python train.py --arch="ecapa_tdnn" --model="CTC audio transcriber" --dataset="read English sentences (LibriTTS-R)" --train_examples=15625 --gain_aug_db=10 --noise_aug=0.002 --n_mels=64 --hop_length=160 --input="log_mel" --spec_augment=false --win_length=400 --tokenizer="char" --vocab_size=32 --norm="batchnorm" --activation="relu" --depths=[10] --kernel_size=5 --stem="single" --widths=[128] --init="torch_default" --optimizer="soap" --beta2=0.95 --lr=0.0016 --beta1=0.95 --shampoo_beta=0.95 --eps=1e-08 --precondition_frequency=10 --max_precond_dim=512 --merge_dims=false --one_sided=true --adamw_lr_other_params=0.00071 --adaptive_grad_clip=0.02 --cautious_weight_decay=true --steps=6100 --batch_size=384 --epochs=149.9 --lr_schedule="cosine_restarts" --final_lr_fraction=0 --warmup_steps=120 --weight_decay=0.4 --adamw_weight_decay_other_params=0
Rows from block 7, named by matrix and row number. Each number is 128 + 24 x the weight over the matrix's rms, rounded and kept within 0 to 255. All counts start at 0. Numbers have three digits each.
# mid10: scale 2 width-5 conv, dilation 3 (model.blocks.7.mid.1.0.weight, 32x32x5), inputs 0-31, a 5 kernel for each
mid10.0:127124116118138138084138122087102159152160134128087100122144155070124143143150155085126118124154085147131134189106108116123143123156149100072140157159107146090131140141137111125110145110175138102105074162146109099094091086095122136095149169109116058114124138102124144152130155150126122117108135135112133159116145125123153095102153118134088094113135086121131144152086101133129132152144135119144092159141143131165071120145132105130159113084167149107132138103125093093153117132133148
mid10.1:133146106107115107151133147140143124194162122119138105106122124212100148113116141155119135179173118155131100164111122126148173153108111110107166104129106171098139117127170111154135136105134124158106116168161124140120113155153129124116126126109112113112142132139128125122134153072141115131143121110139148141050130140168165133144153118153111157132135123132067102125128112130159112100130085132150050100123149123111105121100118088124168139095145144143117092117142147127123125106148130
mid10.2:178124096144136138122081099127093083147164112096150082087183143164115133133151173151136152110139105131129140210119151140117115092105123125101151116129129191174145144135079117177149124131161143153122149136145101113108104113158124134149108129114138130130158118155137130141131156128095133130102103118121116107127112144166120188120120136133103107145125112137144133103126136128125157162122123137129153137082135099174165131123128174132114110152139106165145114205168142120122185107080110
mid10.3:140128089160104143140131113141125128138156139162136173126123127113136112126105168089158104126129117107135129119155169136129084097121154106136071090139146055169074129123146129117128110057131141125139139136072130121147110132149102138146111112128154108147133148174153136146124072135120150140124153153100144104121116128127134111119157167148189152165101161125163122145115157140106106127141132095065108124120123140152098120137130109118137138138160108123124144176137106103134086151134127
mid10.4:106109135135140146076153125138130128131125101116158149103112129100115144136121141110148133133206101152142135170127152126143131131125115123126140143164146116129116119136172058153122129143094112150081100096156114116112141164114131127166170130133144172098123137128129120135123154095102097118109130087120127170157124113141104174146133135168098071140156120136129101117093168144131138141138098119111090157099129103096133125099137090107119103167146121136155141062119136119149156105119133
mid10.5:149173139121145101164145138141113130130122146101145084156137141182094165110113116115153103095091172105120164138112110114173071115188119154121140132121123144087097140121120095133131112143124116125162125140070131133168113095121159156121130154077189108137117073132110125135106092136159137141138104113100117090141148108141111122130135112095135138094136148120094121096082075112147146121152118114139133129120103175168132129136118103113115116149111160144168145163118118144138143102126124
mid10.6:124149113106087122097101171155122123140155137144154094119144128141086117134122118148084121136177158057141140136169114096113092130159134122097170189145137114092156115139119177144121135117126150091155097089097138116138128095089121117143114143146148122126087150162140151125120137114125126138104100150082132130090130115080119115135141135121173095135127114136133146119095087137128127121142113128123121152140104115081152181127189137128127140138160145126115136155155150137106097114125100
mid10.7:140116146176119143116123155136147164133115114111106085138131107123105145142121080115146122135135098110118130177138133120133158120145125142124094157127156173092122130133094137149133110178111146124120071182135157150122127145137139122158074105124119177138155133146153129134154134005109121142149160140112124118113160137096059117124125143167111107114118182127134134129104095124126123109099116123113099091115114146122137162159125142123169110126132090098130133142127133151131140151100125
mid10.8:111179144140137147132168159150160101125074131131091137066076130160171123144098111164146128131137122138127106142114138147126145103117127136152146093098096156120116146111096089165110140103156130109165112109137140136147097087130133111135117126131116157126120117127127117114139145120106124130051164152128168168133123115126145106139108101118157093130119117142165127132156111152135124089138154125124097132156106123126137126151130123090097128138140079111114062112154136147131127085093116
mid10.9:113156108114128113164142061116151157132092129131132150151093136140160130128144112136122152120138136140123123102159143153149124102089145128121130093107083149121155146123142130108112113127137140117136163088079108116127119119121103120131136132148154137186133163147159106118137145107188141137115106136158134122153119108104079115148146152138156162119128113123100125110126096116115132112128132141119118093184147136128183124146158131128149165101171181150109142160136104130142130143185126
mid10.10:097097161136129128167159134146170119125117128155091101164114137109147135129124119092130138140088109149138108142112154160101103117134125092123171105105157206112136138117087149106117135160111088164136080114147120127068151180155098130114161130164119125104120147155133124128155184125064127148110090120096154142179119117111148132094129149103131160128096138067115120117128116162158112116134119137100144139130139129135171106119122152140152142141127116076104124127136145147122150132155135
mid10.11:137208121105131139108140106108097128140085134164105135105139114147092123136158136094127161109099161135135127086146108128130131135118158101105113144115160097156136118132123123111124131190088111134113061125151113132140119093109144091094116126152128122123101117124050129141127103145120133161118145127145082104138164134099124194126136151105179117121079144115125149143074160094144124133148103099120112119141143164156073082131158126134130126129159186123136109142140125107122152132141137
mid10.12:150142107084163132069127122123129102102124152158095106103158097165090130147140128119123117107082134115142108089128098128150107126110142129164115138130109096147116140144117133115125123121154116120098141126121120116154126118129149138107144129136165154100107113147153110131127134115111137171156140091169123081115120098090144115146143128096131155140122138111116151134165099111149115116096120139137098110111116145134168102136095132084104107156124156141142147209135169129132136165117115
mid10.13:139200163137125110090139118123167107122115121127100148114141118090125133143125125083114125114148127139123132118098132139085094148103114124120184102127119125173116129163149125135108149112113139132150152106110104124158156116172123173099122131123119118111117156137073159118122100134143125166170127132121110085120127137123189162133110115104128133116114119115067144166122147146128118074166117139082092150141117169149134100142132140090100150122159130131140144088150136118108084151130130
mid10.14:102141143115126115148082158110110159094121153141148124165138096147084109108148136061111137107105152111105138085091120117122119109142127112137112130124119131135090132112093108149103138079169134116119172169093125145153114138100136125080102113103189121137133101164146158163110104129163137173131159100120114123111163142115132140069133129144112165119148107120110134154125148124115134090106139134157131111139141090155093094120110115106141097145140133126126120128170134110187171135133098
mid10.15:124111103108134133164111162115104078108104127112125116092116160131117132121098117118154091122103094166124140137120109150072164145128122141178112134121176139092131123123129142100132124115095141122143137091107108105128183129143135084117145095114169131085130139140137081114127120153145126112146111142118119108159112120157144096141118085092119148137125062109122164132143094112149125105100121112110122181078106109179130122106128116127097123114106116105126178160164148118079142137155133
mid10.16:100067127100151158110155122149173120170165118137152113138137134131103131103130156149111157135116110109139161109149125168117146120095152144093117131145170118146108121117186112123132143135136164116125173048148163138147049117158122111143106135137124091108130104114090135102169129117142130098134092126110122088148125116113151166103141132126140090135154098111146123120134053124137099141142148110123155178184134116147129160146128085171138179114155136148140156108148107112152124143103107
mid10.17:129068175150131151160150104110108114099118136116100175124104116126197136101131094145161120122146118157114145105162139126134098084168131160114146138119144129108094123117116075090091111074133115151121122134116151129122087096123148132126108140120098216113137112123128105119130105126145137123139159110158135125172132134123135149145121121169129096122140125117108131132112130127130123104088162138138132135098124139139122103119123076168156101152143152122134109083114097105101060154143119
mid10.18:154129145127121107093135102112104041146161180098159112175146140119124048118122142098147129146118098161136137165113143127123110128127142156112114116116136134140150121146162126112121126135084117122140123137097123139130178106154155125113174118120172127124121121134095123135123108095179142146139134081145124108041155116130116098104129135118116130117110133154089151135103137100144124124136143120133098139130154136126100122137136170131106138148157122091118122102106146105124146138196123
mid10.19:128110119114117108125111121147112075155153105134121104089133128124091137124153160128157126147145169123149119096178112133115130094126119149112088102083129120100102144122119118135172148134126120141109129128113150137145125153124123111127128138123130126122101134139106162142108127177088116138155196096089135155096108137105102091133122136144149098133108135105157082120120110134158096127163130126127135089118124126123181166094119119125175148126094126158115131090112091125150143094113159
mid10.20:135149102135133107117186096158133118130100114105147149133110123155092159138157136079085145129086130146142134110131151126108087113135081101124088146114157170163111151100126151132126121104201118109128124124137141150135062140118126148143101125095106083148139102104153126135115124100147125134087165152130119093091162144099106154133137129098109146136132174135144105086141130170135092151123145086161186066160132130136173133124120163115162124170075089104143093122109111127151154108111118
mid10.21:161107067119117133111142101113128153143116139105148150108129122095123114141149135107068133154153120170135124131122151114115104121125136103079105120134144166153096115147114107174148159115148139162125116083139119138120118147121127103149091128160161077142172145150176168129154127138160159136163114075110145116064132162113122154071123111179116170137130094100111128162140100070124143148128134114123115088122160117126161108095136142114112112145123134160122146141146125116130146178153128
mid10.22:140119104174131121150088158125140147155095128147126114138131135085100176166114098125143133122132139123147137156165100112155151133185163136184130170126160110097138123143156134151132137142106100137114095121086155113088121069108157149096130134143137105147108141114107142120136152068157126132124105088086120144122157143125136119127105133123160182111133153094067121132133134139117119114142118124114103162193137143132115118137111078134155134133121147109118122107104112127156127124132131
mid10.23:152144143126122120080113113138141170126184118090103170143120132130084137125113119147185117150156138130150144123163085117149166146138154133087099089153123109130150130133132129135127126123164178099128111108107141105093126107141124117106177123155136196112141145131116108106121144172127150146153117073133113080169192136119163109104125089111135121131131123118116116156108126138130127100146138146111154131104115111096064170145149103116128123144161100121096161136129144115154185107121137
mid10.24:117062137113166172114079145141128107164119117143121122087104112076128120123137115113129069175119126097144166146120121137181145134166119100156125124112116166152145136126126178102130109097096091148118134130158136121112155149106099122092092097156117110154151141126121141124130121163084128136124124094158133162118098113127101124098125147149116107136126192113109142120191153148166104067107140174140110152126146112123074164158114137169106114194115117152129156148115132125135113162156131
mid10.25:119139141122129087159131167168156161127152127115102144149132121107142119126134127121120121136121131130149108104097118128110100100121122091074099089105135110190154141130136128145145129145168107160150174126113165110112113108132101093120117119108084141130137121143131129138116126095145138148154152090101147136149141127087065138138121151164138147145134113126102112111149149122129169157116140137141154122114107157152114118126083138086105115101103092105123181160171117135133151102102121
mid10.26:107184101124126141129099126114123169103133140134160128106088122166096143106133137144152114147022146135089126144138159163154124094153134125153075108104128138065138126121150138158096136163100117160099164101084110123117109123140135131102137112117142110064147148104098171139146138103162127130146120144167148127121182105154148116106110122069177180126126138103128114133151098140127154117136145069106138133155117102138103131133144125091136106060085104128151105127112158136137126146118126
mid10.27:109143143159176092121085127145135126146152118146159137114104101117131143111142111175161115150149132087110121132143115138151117132125113116079146102125084155136133138148135120134096109142125168127121066166074099117110120132154123133157189126125124140163149129065136067121109133119117152101124100123164168146133119136152072147142095113149099106147117124149172122109110173128119117176118110154127144118190137128121112119143114103161154129138187123095082129126122142133115142183131151
mid10.28:188119129127118120137134136109113109162138136142124089143130102162129094133143134154148100098101123100143152161121156157095105102174144118127081123120141143130141121142159119150138116132139148144116122112097118179157174124144144096114113148155152098114138097117111122124107094098145131167160166119077136124106129138168191125120124115134115112137112168132104091145093139097109110172080155117123134148134124119155166158133146177132113126106086120164127083154124115134092164160107132
mid10.29:124167113101109139095118117113138106157114137092112133127148102112144120123132109148132124117119162107112141109167105170114144112101134115166115108116137110131120150140165103130154124112104111165126184090105073151145119116127094123122130127099101155194109126149080136123168076145123143115146110142104134115179129128170196114134087109098148116126117133153194135160178124158117157086097178127112150145224155131111119094118126153124134120143113167149119102128086132143110149167138136
mid10.30:134150100120119134138106109097160135180134126114125116143152112144123139151109111142138161119159179094124136091146133125152129166116163125103139131158126131135177108121167128092114135138113154119125161069165130127138047154112156106136124119115137141090129127157157159154154135110095107136184085103115113103048080109134137093120142133119133095120159145082145118138101143102130136162115099134103090161141138129120116137119120098118150152127141121166150143133147099118139086125145136
mid10.31:135156141135118112130166109123109118133124133126152120135149097091139153148140160148092114147125110144128144135145137107101171061115131150204153124119107112114109146126139112101109131078176128130122091069124105103159133112118114096150186119101067083103094135167132140146131125079145124140105096129105131118083113120171113117076125161122127105119148146115165142121135116120144133117118148138124110102151132142142114147126119090132110146121112119128142127082122129149118070125165148