A small CTC audio transcriber, trained from scratch.
Model: 0.576M parameters, log mel input, arch ecapa_tdnn, norm batchnorm, activation relu, depths [10], widths [128].
Training: soap at rate 0.0016, 6100 steps, batches of 384.
Data: trained on read English sentences (LibriTTS-R), 149.9 epochs.
Rows from block 5 of a small CTC audio transcriber, named by matrix and row number. Each number is 500 + 40 x the weight over its row's rms, rounded and kept within 0 to 999. All counts start at 0. Numbers have three digits each.
After each channel's rows are labels from the 100 clips, of 14848, where the channel reaches its highest value: "loudest" is the band of the loudest frequency at the time of the peak. Only what is clearly more common there than usual is listed. The data: read English sentences (LibriTTS-R). In brackets: how many of the 100.
# c30: last pointwise conv (model.blocks.5.c3.0.weight, 128x128x1), inputs 0-127

c30.98:509539508522602513522526522502525437540436509472486510398512550464479496471447531452453501518428475461546477471524526431442468458467457536488488543534487559497493471473455528530498543516507498513512472559535478564561543512440497500410494442452415503513548472480457490457592511467492527477434420499518454484487469480564494500457598460476460506553457527560557487463487541534507545477496
loudest: 250 to 500 Hz (46)

c30.12:408515499522571519535467473501506532467482526475544526595443525398515468530414479545456433522482606499536485511507497493529515519502521543458456473527494496478459432524497486464432491497575451459530463494536502552531523536529429522548481482556486548484506494494462509555529474475476508518510408568467456533463484491445481491510421484491483512444429536451428499564433457487479504446492
loudest: 250 to 500 Hz (34)

c30.47:494509496501478491442543478487516510448448495504517483525515497551479455486551499546542494522465467547462473429498519525532487523440444506494470524508467452536404505572370523446438447466466470536476500533505478466503464487543536455497479506464468522494448543497505533492521531569503522559478552500557470535472443419502518564387521436562481575531558416519483481552528509438503540463552
loudest: 4000 to 8000 Hz (50)

c30.92:534544496513478479466495569497514503452454473472578624581482458519498472430570481474495484425422547459490530457494421462512488483511484528487475465526492485548471494484494509402485531523429458501487529516482504492518479530448502519531523518487488461434506447593487536537424492546514523458445447514449538503514463470486536523541522444553489518561466480522440547488493506440577434524429
loudest: 250 to 500 Hz (43)

c30.82:551547440502525549425498443614476624511454520471464506458502499447547460516543491493492536492529504532459504455441466443448515479474548517465455570424529561502499469506443522453419467457537467463554542489533549523526501506467502468528463529474452525545476470503523556509480502476535441495575523593508430447464473566501456527492434484475441517547525485485471502491537483467487496506479
loudest: 500 to 1000 Hz (35)

c30.99:496501328462459481475500497515442492518483523499487494446514476463486552514488467544492487500537505475487430526544461475537508438553503517496524564486508508481522473504454434413547483524545541509430506505503459557474563443482595505527494563498492464535562491570515460459486474482571487484433550477482486485474492513479490420550458531479513473467584369504477527514477507519466541507510
loudest: 250 to 500 Hz (36)

c30.43:535488417506522535470491590553433512474509480509517393423473493537516522473478474509452463508388560490504450530529516510501392505477514474552515509485549500490545474590488488484512538547561409489529503507489489524503479553511461482578509493457560444504452493537467471462526484502522520517529470390512516491455537446513452448508512558486547533459556458452475524520448513535438531489478
loudest: 250 to 500 Hz (47)

c30.38:542443561506525476494490525450480522473485559541534454518533538532529562478491478527452513548525506432494528499492502409501473502511566508502534488538501586460448565514496469500484519437516450508492454428518575503413511537549550521499533399518488458529481461592468469472466447549486496455483427515486418471497483567495509471515513526527436536506511547524476432422474442421454544523511
loudest: 250 to 500 Hz (48)

c30.45:538485458553525533495588522475471514405512503598438450472497491472485439534498481445510457469513510475532490409490547528529480461479480437496489474469535573499549514450465575499470469454464554493493491441549495556450493481400515512534452531502467449462480495453563525608451502521501481545508544465519446538478480497523450515477565528492518486532447491545514525558544480556539547539562
loudest: 250 to 500 Hz (31)

c30.108:471377476467527475479575491469525454529491515541549456517561471499461579414507550550499486563453508497548460535509541494528489501527528467481494523462499466494503530560556524554487553410560498480460472500408515560545514544507458446537554550479541417546493543512518525540488474497485566508481475505511547554468508476431508378470464477527539548523489508503564489484462521488468500503455
loudest: 500 to 1000 Hz (32)

c30.27:474477577492535537576544507427469500515505565482533415501460448514498475478477516507548457451471496534520490515518506436435473534496477458527530536461491517549555494474508536498496535514489554482445485599518518546546544514576511521450472534500523559520434529499493490509525427472511452544532476529536437512455558549541444481533555433535479488496417536506518462587481442525503596587486
loudest: 2000 to 4000 Hz (29)

c30.102:536536449492532556521472458460465535579579509416491459540433470456538469538552459483584451526462513494545506566597536468515574546494545432474469460479425552444514479539501474462501472470493507490492522482460437458585487561423429455513468543493529457497493503500457533509476525440496524447479507515490488512582482497504467529536505472472497415499502480474568494507443530539465508495539
loudest: 250 to 500 Hz (41)

c30.29:403455505470530437614573479549494549538472461502487462555507516595504521466511616546503466463447570449494521510536494454558495515526541502500526445497531513492531462464535560437515499560481479505543507520540536425531441530454452580443521459513550504499422492501476516523467540442484527523471529483523468469441558474523500517501530455453527487465478486546532524511526463509563498484553
loudest: 1000 to 2000 Hz (61)

c30.23:498457538472519572516575461516492534466540527458456535465491538455472547562531399467490513435571488501513497501475524590504535528502500557477473517490529504426478511480506400508553478588549523534460503508515554519467589462509511511421537558465536460513503506461544526502487490545454513484486501518493427514467508538522410501468557413498501553537427523507557491458508475514416529524539
loudest: 500 to 1000 Hz (26)

c30.8:496552513412486465503531476608597516568490495463511517479473495510521521463485487496450529579471501473560534461548490465498461472426551523417510521445477494509513463496438514502554553531507477531471521437545448470538536524497493494467485490496528456537543457507573492471536427500524514507529490487449403520522511477484480524396558449453497502479438569441522491492529585455491532571520
loudest: 250 to 500 Hz (30)

c30.54:568524458510499507485502506490490426447538559503470556533502530427511496458474552466566466532455469451498521525504549590585450466529445491418538511510523484470517463476460513439460552504455458505526564487540461562495530493486494461512461557467514529520501498588510483536481444475446517509459518501439506587546460447522617511467540483450557451485441478504552473493579489525470488456498
loudest: 500 to 1000 Hz (52)

c30.78:547539486482487534522510546485498523482531543570448525468472484484488527542477494509490488522538483426545513509446495471515543479566530539556490453521502594482524420473397498507499517495485513508534440435442537513502482422422471590551563500396576469445555463489509470539509451521526470486546569454538456547495495528510514448506509473484390517447464510492511459429520496508530534520534
loudest: 500 to 1000 Hz (37)

c30.126:546551489401516517513399457593450519515464530477487467539610497560604519530463452586453450492542521416512502507490500445467511518496508499467553521488448516473471499533520448577499435492544496482508526495580487514487539498472488524547442545454531485529538506428510470572528479462547506533467503511509509537578529507522516482518522491494532471458406549505471556492506460489476489504544
loudest: 500 to 1000 Hz (39)

c30.103:530517446506494598514497504537445513558506547508501504454521509554354462453508480495533485450482510464440444465487470518549563484441527461522543552441518544515488470487539522434480480439493521506465491479520523427525543476578494487505488543569488439522516492427547516474512464549481539488486430495485565563517627495519535443538514487462518466491426474514452515471485525553547495521504
loudest: 250 to 500 Hz (49)

c30.87:481527542525543476547514511508468496451513502465461414538516546487587499559466495481509449522516488434536459498539512496522606547559494450479503468446562467515520514469552460450565432484475528517484518493491513523526418588552471488520491526508478422539570528538474492543500518442471489475439556471394509500474452467451496465450488490470486476481497448466570411505445556524489471447534
loudest: 250 to 500 Hz (39)

c30.107:480556483504486491465511562496509411504569447405557552585447518509444545515520532465516549459478488515534535474537448483445525533497516544518478515446536504461545488515522564510486512557532533517478557527440502514450456475553525527493493517511492520502517450496555473512430491548489496535512563578537443587543609473507524472581529468541495436418470510516560515533443475472529538513480
loudest: 2000 to 4000 Hz (40)

c30.40:567513468475509538492567461429475467512552558475506547489522568490534503493485522490509517444520554510507484435479517448442454488505464478546482505478505508488536500501456592474522452548524538551527448470543491517588486523502574449501406495517535456546498533432493512502634466482487501527545619539468491466483461473503485529480489600475508516502509496556491559547436468436485539534509
loudest: 500 to 1000 Hz (28)

c30.2:505477459487476489554571433468501581487526490479477476467431568542549530510490516442449422468510529472494509486500516458510484458562498471514532501554486454539540539483471504479497518475523485530407560478377492470576454487505468520498522477496476520535554472486517530560559510509531448475459465496410463524500477471526516430499490522502506574554491383597515454436444517475495461499541
loudest: 4000 to 8000 Hz (40)

c30.31:447498487494495525503536517591577495489452468469500532564490480511640406542518431550533501513494507462515502499524474554415614533500499521526546523501553466511413510546512441562446519464549489463507499488519516441467511507498512523492520465530565527453457523515480534471461513476475562500494523544558482479535501506420454411534489442464520479470532532482463488466455497535500417520493
loudest: 250 to 500 Hz (37); 500 to 1000 Hz (29)

c30.62:514411471463548504460468426533496455463556437455453497501517495524491509475523494478501476524490484532466466548472541464510453496546585449504573504513478518451510480459536543453450531486479428546493543553462562459643478500494416509530448481483557510511569466442453526507464475469546480548520515546496507529480497507455551497425526508477439525431433468493453515541456550495470428524504
loudest: 500 to 1000 Hz (25)

c30.16:547513466459506455518520540478469378582479530492489575465421527478564497473527540490509491516509504460491497481521489449512478516428500535516493474551493494524550552483573548592495561518552523498453523393480440506496464552534499475549513460530474487494506536504503536417469514511486480497464487519416534449504493528479500491495528472535501571451608459458467486493494430511517407574464
loudest: 500 to 1000 Hz (37)

c30.115:454504479550523466500451524520507454512505461487530472562556515468522530543504492504507489478591519495566455472488471614455559484501540461444451439493556502436509469545511510535459445458503423434517506504514450460511468443485524477504442513455563450528581480543511527481572476573480535543508503491569576435561437482493510483539485460505517527529508454499520476437462449484457418442473
loudest: 250 to 500 Hz (48)

c30.113:433453496510455510473547503537529508528498429476488493485501433380525522473454600481467483483491439511530522469473545511512464530499484501488419514482511598431527572472542450474472490505409464448516526520533528429500484483496505544467514443518537502446505475548500451497551501504525477479441424448528538534528538460434525450477510506473432577518573518439454509448503441500512546461527
loudest: 4000 to 8000 Hz (55)

c30.3:536521518495478510537526503513544453485581496534477508521468473523492475559495531453489557491503513527559553489545464534457455480432438466480479467443399462531460504523524528497446529471459603490516468481484543540545525476463454495504505502502474476540484538510521544608536461596542439520517486512545477527491444444459473515410504530459456551501560470604486424487465444536474543518553
loudest: 2000 to 4000 Hz (32)

c30.127:485499504527540520536447528470481531507416584485500593472503575507505507507460538518462547494449574512467579519505472497452554454445530483507464488544470575485432519485501498556501489455466424527512495466516493470517476502561559551490477499495577517516450497462433493547552476432477488495590444515518469570508485515440499550453511512520524475502417534507439512560509508510500536382550
loudest: 250 to 500 Hz (54)

c30.120:521450447574452549484498485523498498462425525503503513497495455540573450482471531461477487464519588512459496445529396452517555489552495501523471485445505496536518542478541520460405493514509536560537516533492519449478463517529516460479558443445479528471494473519482550534431488488588544513407535510474443536493496484488482488501507435540530528559462535468441503508599505420447423514475
loudest: 250 to 500 Hz (35)

c30.28:483515495534470398465548518500482521528527550492486559520535486468471471511497516425541426508437453455517456529510469507551549511431529507492506529500429460549545465478588549462446438579514562481485456498542458471535524467511488445536515495489511486532480540524503567571461466488432529553487490484438461544442551496477467519464481441474577446599501493464481450471557437465501532452495
loudest: 250 to 500 Hz (40)

c30.44:523443492459477535540517523510512447513475544561507585511552410486466464552481441515491485567473451528462531479491524550481489501433462524528510487538530518488546475535525510558538579529463495352519469484505576479453493478490485519495468491498494451498519557547496523494524499497465534493405540516510490539494494525501453505438574516466528467545423606464515478405502498561462492442465
loudest: 250 to 500 Hz (54)

c30.7:491529540533568507550483518437501490466508510500499543495467502516533520555536480431414496586477480473524502526515482530542548490459494540511472508492460531575533471520522551459471442462576513481558514452442534511503563450470474527578514514550580493520519511572497572458450503543431582537503520500553445578521457473469489522445534471517470529519432569471566538506512427553558534491507
loudest: 2000 to 4000 Hz (90)

c30.13:435510446497400517522526426471493468503502541530402515480502507459504514467491633487525438506559580568517503456494458493503534503508459460533519491531494484486489493492528452422427477444452476511487474461459519514554490503482503541499495582575446459565486510477431544490507548478492497543541492555540509565470489505424479454467502511516534598492474536508483455509496407537518545518522
loudest: 4000 to 8000 Hz (32)

c30.15:539468453520503497501557462486522461543469521511484544551503518468558473430487491474460443463512531450459483528474520457510443463527530427482464524442515496497455495482561462533525524494479517526524562432505469506533472442545510447431508499486471495568421508597572479525454459574506536492523459421553553520526518455477472497497508489419479424513426527413551438475425511484490566548501
loudest: 500 to 1000 Hz (33); 250 to 500 Hz (32)

c30.80:529444431528408546516403502519491499483511563476533512471503513588514548478487455528456450504458558447493549518495455546524567447508465507539486554524494469452543523431553503503546486462446538469437525519453485504471459493491462479504514485509464434523486469513542490446493533573489443531473500441540462468577550600470537548570486447540497471430482533482526508504456535474561437531471
loudest: 250 to 500 Hz (40)

c30.49:422519481460480446543541512520491470417518465514452499492425488522562509489463540508469545456543610519486471495501529475502517554552430509508546474559437383472540455514520514466532550482469500514513510512438513486551480454531474421535493493469499521486529523455467506538450543486495485477514528461474478437422488403491482458436520525535536567485569519517460518525468563512446491587547
loudest: 4000 to 8000 Hz (59)

c30.64:506524512458580472506539537549455466456453549505455527523483530524521546487461487472507515458463590523554475476491490526488492499530515451519515497505508416519473542498495463459542503430526519506476454495389471522523482546459449430535512478462477461448494511540467520445503483460470441597479518579551430500509399496400398453433494544436516519514514546470544457491526513497497500482545
loudest: 250 to 500 Hz (38)

c30.76:513469492513452487538464555543583525521523462534480489557430462528467385539514466500519521443464487545459513568493511464500432489475544466515489482534485477551463464568496473472452476557579504522505536495553534503490502450474498549543436574505557536548478488488537504478492507428449463526498533505544395523511541489527535477438524506478552546522485531496591476518508446499580610504518
loudest: 2000 to 4000 Hz (46)

c30.19:540508499504538483492549533468474576519489504479465567431418454534502596495631571540556533478457467534488482520519484577522532577477490456504542518550454458521516462449536479511433525528474550476526459503527475520404502476518494379467553466516449513465497496457490500464440497525461555454486509460511471505533508479548463437527457473456536513490507432431471481493472525505486503529474
loudest: 250 to 500 Hz (35)

c30.60:537544560550502501495479475500491524559494478503451386468527554501550526521527537503456499439551480524505510502471518440500522491491488430488401489449504467519484518480458485475571477479519534502541507483443477532553436480453545535553468595477501519501509490531477480512531451505500445404441509571490552535530482458482525514538561435505506473443495593520429547422504522476465560558577
loudest: 250 to 500 Hz (34)

c30.125:431473533564434465463496531517531520507554455508468487557446529453499510468557492496499511479529523540521488566532523537471558504485535509498485526490428544442521454455515479469563538506569530509519531483448439514540531472469524482380570560471484504485580464476523496477489519496523522442418529526515541499449562542487482497389460496487426466474512557594450460540537523565493507458480
loudest: 250 to 500 Hz (31)

c30.111:548520490508551420592500473467521559492525503584502519465474534471523514482512504496516454474489540501444479534531497527518498429484499529493478500508528479416533490526503536499501453527516573465552536489483458463475496472480549498510531534504463440451503468505530424411509575535514447532460589439426487463424427529505436536542471478570441517518556470520450551536558464429417474496492
loudest: 250 to 500 Hz (50)

c30.84:590462540537501542511538449459527491477500445476406481528491496527584423533530474437531427475419480497542494533498497546507509489485522456506507475484505549490501506507498482360530559486429502515600523468487451523495552431465622526476508436482487466531548467479508501499545519547511533429507529507513497520502522522531496501466502468452520503493543467505463390504555459532469534510482
loudest: 250 to 500 Hz (43)

c30.122:470434485443516472487537542474496539466487401526440519533522560557476537483487439427500508512492502517549484523449453491501511518500485529457439459446414416521573534492506497530548507526455530491517519482482475552501541538476441492549551469491496505458471440528518486506433530477441555492445469447551445585416530441570415469538529461540510439512444500444534500518521479502517516434516
loudest: 250 to 500 Hz (36)

c30.109:546489532457502545438452484518522517521517492491472520468531643492485485412561493492446490526503486501514464593540494515574484473518477433464573468484487527472503412544463473399493466472478524498435424470587549517485521444498549507466463512490458427423541477531527504552478519470430465512527562506509507487466484521538516470446516555519524479464493506563454443488526479498531549525507
loudest: 500 to 1000 Hz (26)

c30.68:508501417502546457579494569436539450499610443576477424461502517508512420449428505482436499445507507568489449591506479552422494454475529540464533492496506514465561525447485518504496461447476522455522532447591481484519518526444454476499495455469487521498529473552490446470586486507499468575466526510494509538473560533520520501487485542528535505457511464527500538565523519482496467541477
loudest: 250 to 500 Hz (56)

c30.86:504541468541519529518579577441562478505449477468522513466575480546514527441482507528525556508498485486470484543425506560454471540470521519516445514487498526456505571588479499525428510546497466440442473535480539528539564436428499532517415508431456481531485536461502528543510473523481473505549484468544560527475473499600459465545497475541554584488516521474487455499449457546493574468536
loudest: 500 to 1000 Hz (41)

c30.118:428529477513594475536457549488536507507456458409507454537543531524498451530516528600534453560510433514539507521489497497540509551458535521476504493498521532557447516475542511491523561500416504508492486446486459498443481481501550516515516502521523565471547466531571462456514466519502416476394508513436534492603499505435530443473469456539483508489510545556523547475517513520536398506534
loudest: 250 to 500 Hz (39)

c30.10:545426444511408494478502462456553551466538550515505399454577508412479470559542458541503510544542545549458492500494438433476502494462482463527484504495546531507490488532638449465496516471515443511526569515571535530518530445531523507528502518460503483584463496508491504499483511548500452568443519478480514533473479482461481456448557537566509453508515487507504499508496487571432534459463
loudest: 500 to 1000 Hz (31)

c30.91:425504395476475474506491496497518447473491473555535430515526529462598409535487542532477484485557560509510547489467496476469499511528481546502529503485529477505529410472542483463477512482465523484489506530473563525493516492412503521510491486527516459497467464530537496586564523528521458501541509434522457511478465464536456568513490497430518577407415535492575484429464561519551491585510
loudest: 2000 to 4000 Hz (31); 4000 to 8000 Hz (26)

c30.100:598489544527558455467489555464514552561577500406505492449465532587491518539551531487526560485427520507503476501479493483422483517476510548471501534520526527484534559545488509453496511491515503527434506503437505494501463478469541481540529518481522484516420522548613515519501522508500492517507521548504499538466464538500483587446420520496475503428552431503550425542513536555463424506571
loudest: 2000 to 4000 Hz (37)

c30.52:397531475480437555434499513429461450562520460495456509495433517381583423424508496468467471484488471494517511473487568496472481472503531485492536553509508469575485509488530503447500570565470504464601499512518454541462528496546441507434537543474506437515467536500483439468544484471511505401536534514583511496486496460463491530515519498445445508496549493486523450469532502541462513500494
loudest: 500 to 1000 Hz (34)

c30.9:479521499514498533452524523523501491507478571587469474492473574501455504475540491503509546565499517458505487529486498465450505544495484506488503485554513540526438471499474379531464490464509512505515485459426473536532486569520445535498525456489474548475511503531548526421438432531447506437508476522480430435547525548504521527418556495447409457456499530443501468507457559569508431404434
loudest: 250 to 500 Hz (48)

c30.88:451551553447464443484477462520512469536471457567409580593449485509496463528481494511511528563540475479525535414477472488478494477477472457536446448486461503494451424525462559543482540521530504522461465535517499523576518562490471445483459506478454482473540521522537434500444536533460559497535475556476524492555502604554498407513464491490499422535493500503558539519449524471570481499496
loudest: 2000 to 4000 Hz (31)

c30.30:474528480459512597462545441549550587491488483511525530486485512539430518497430538486520484468494495548463485410565490523514543471520462504491526572509541532491462536499429489413493487560595490493465576439432545498514448475518568461534563507495509534484601487528512498518465500455539462476482521512526471531480483509486448505458528513508554554529555517494499544497516426530456480429416
loudest: 250 to 500 Hz (60)

c30.11:489477507498525496446506498442485522540515455500527514506492528455516558476468471419489562519461526504520504530480492523497559443530514527480536583508482510440479463471589560554482519457498500528599580543444503499515476530516445576543470483469555475467499429514459506445509444487481390488450522483456501482467456532516541478489515486469384541441408445532443442495428474526498507489467
loudest: 250 to 500 Hz (40)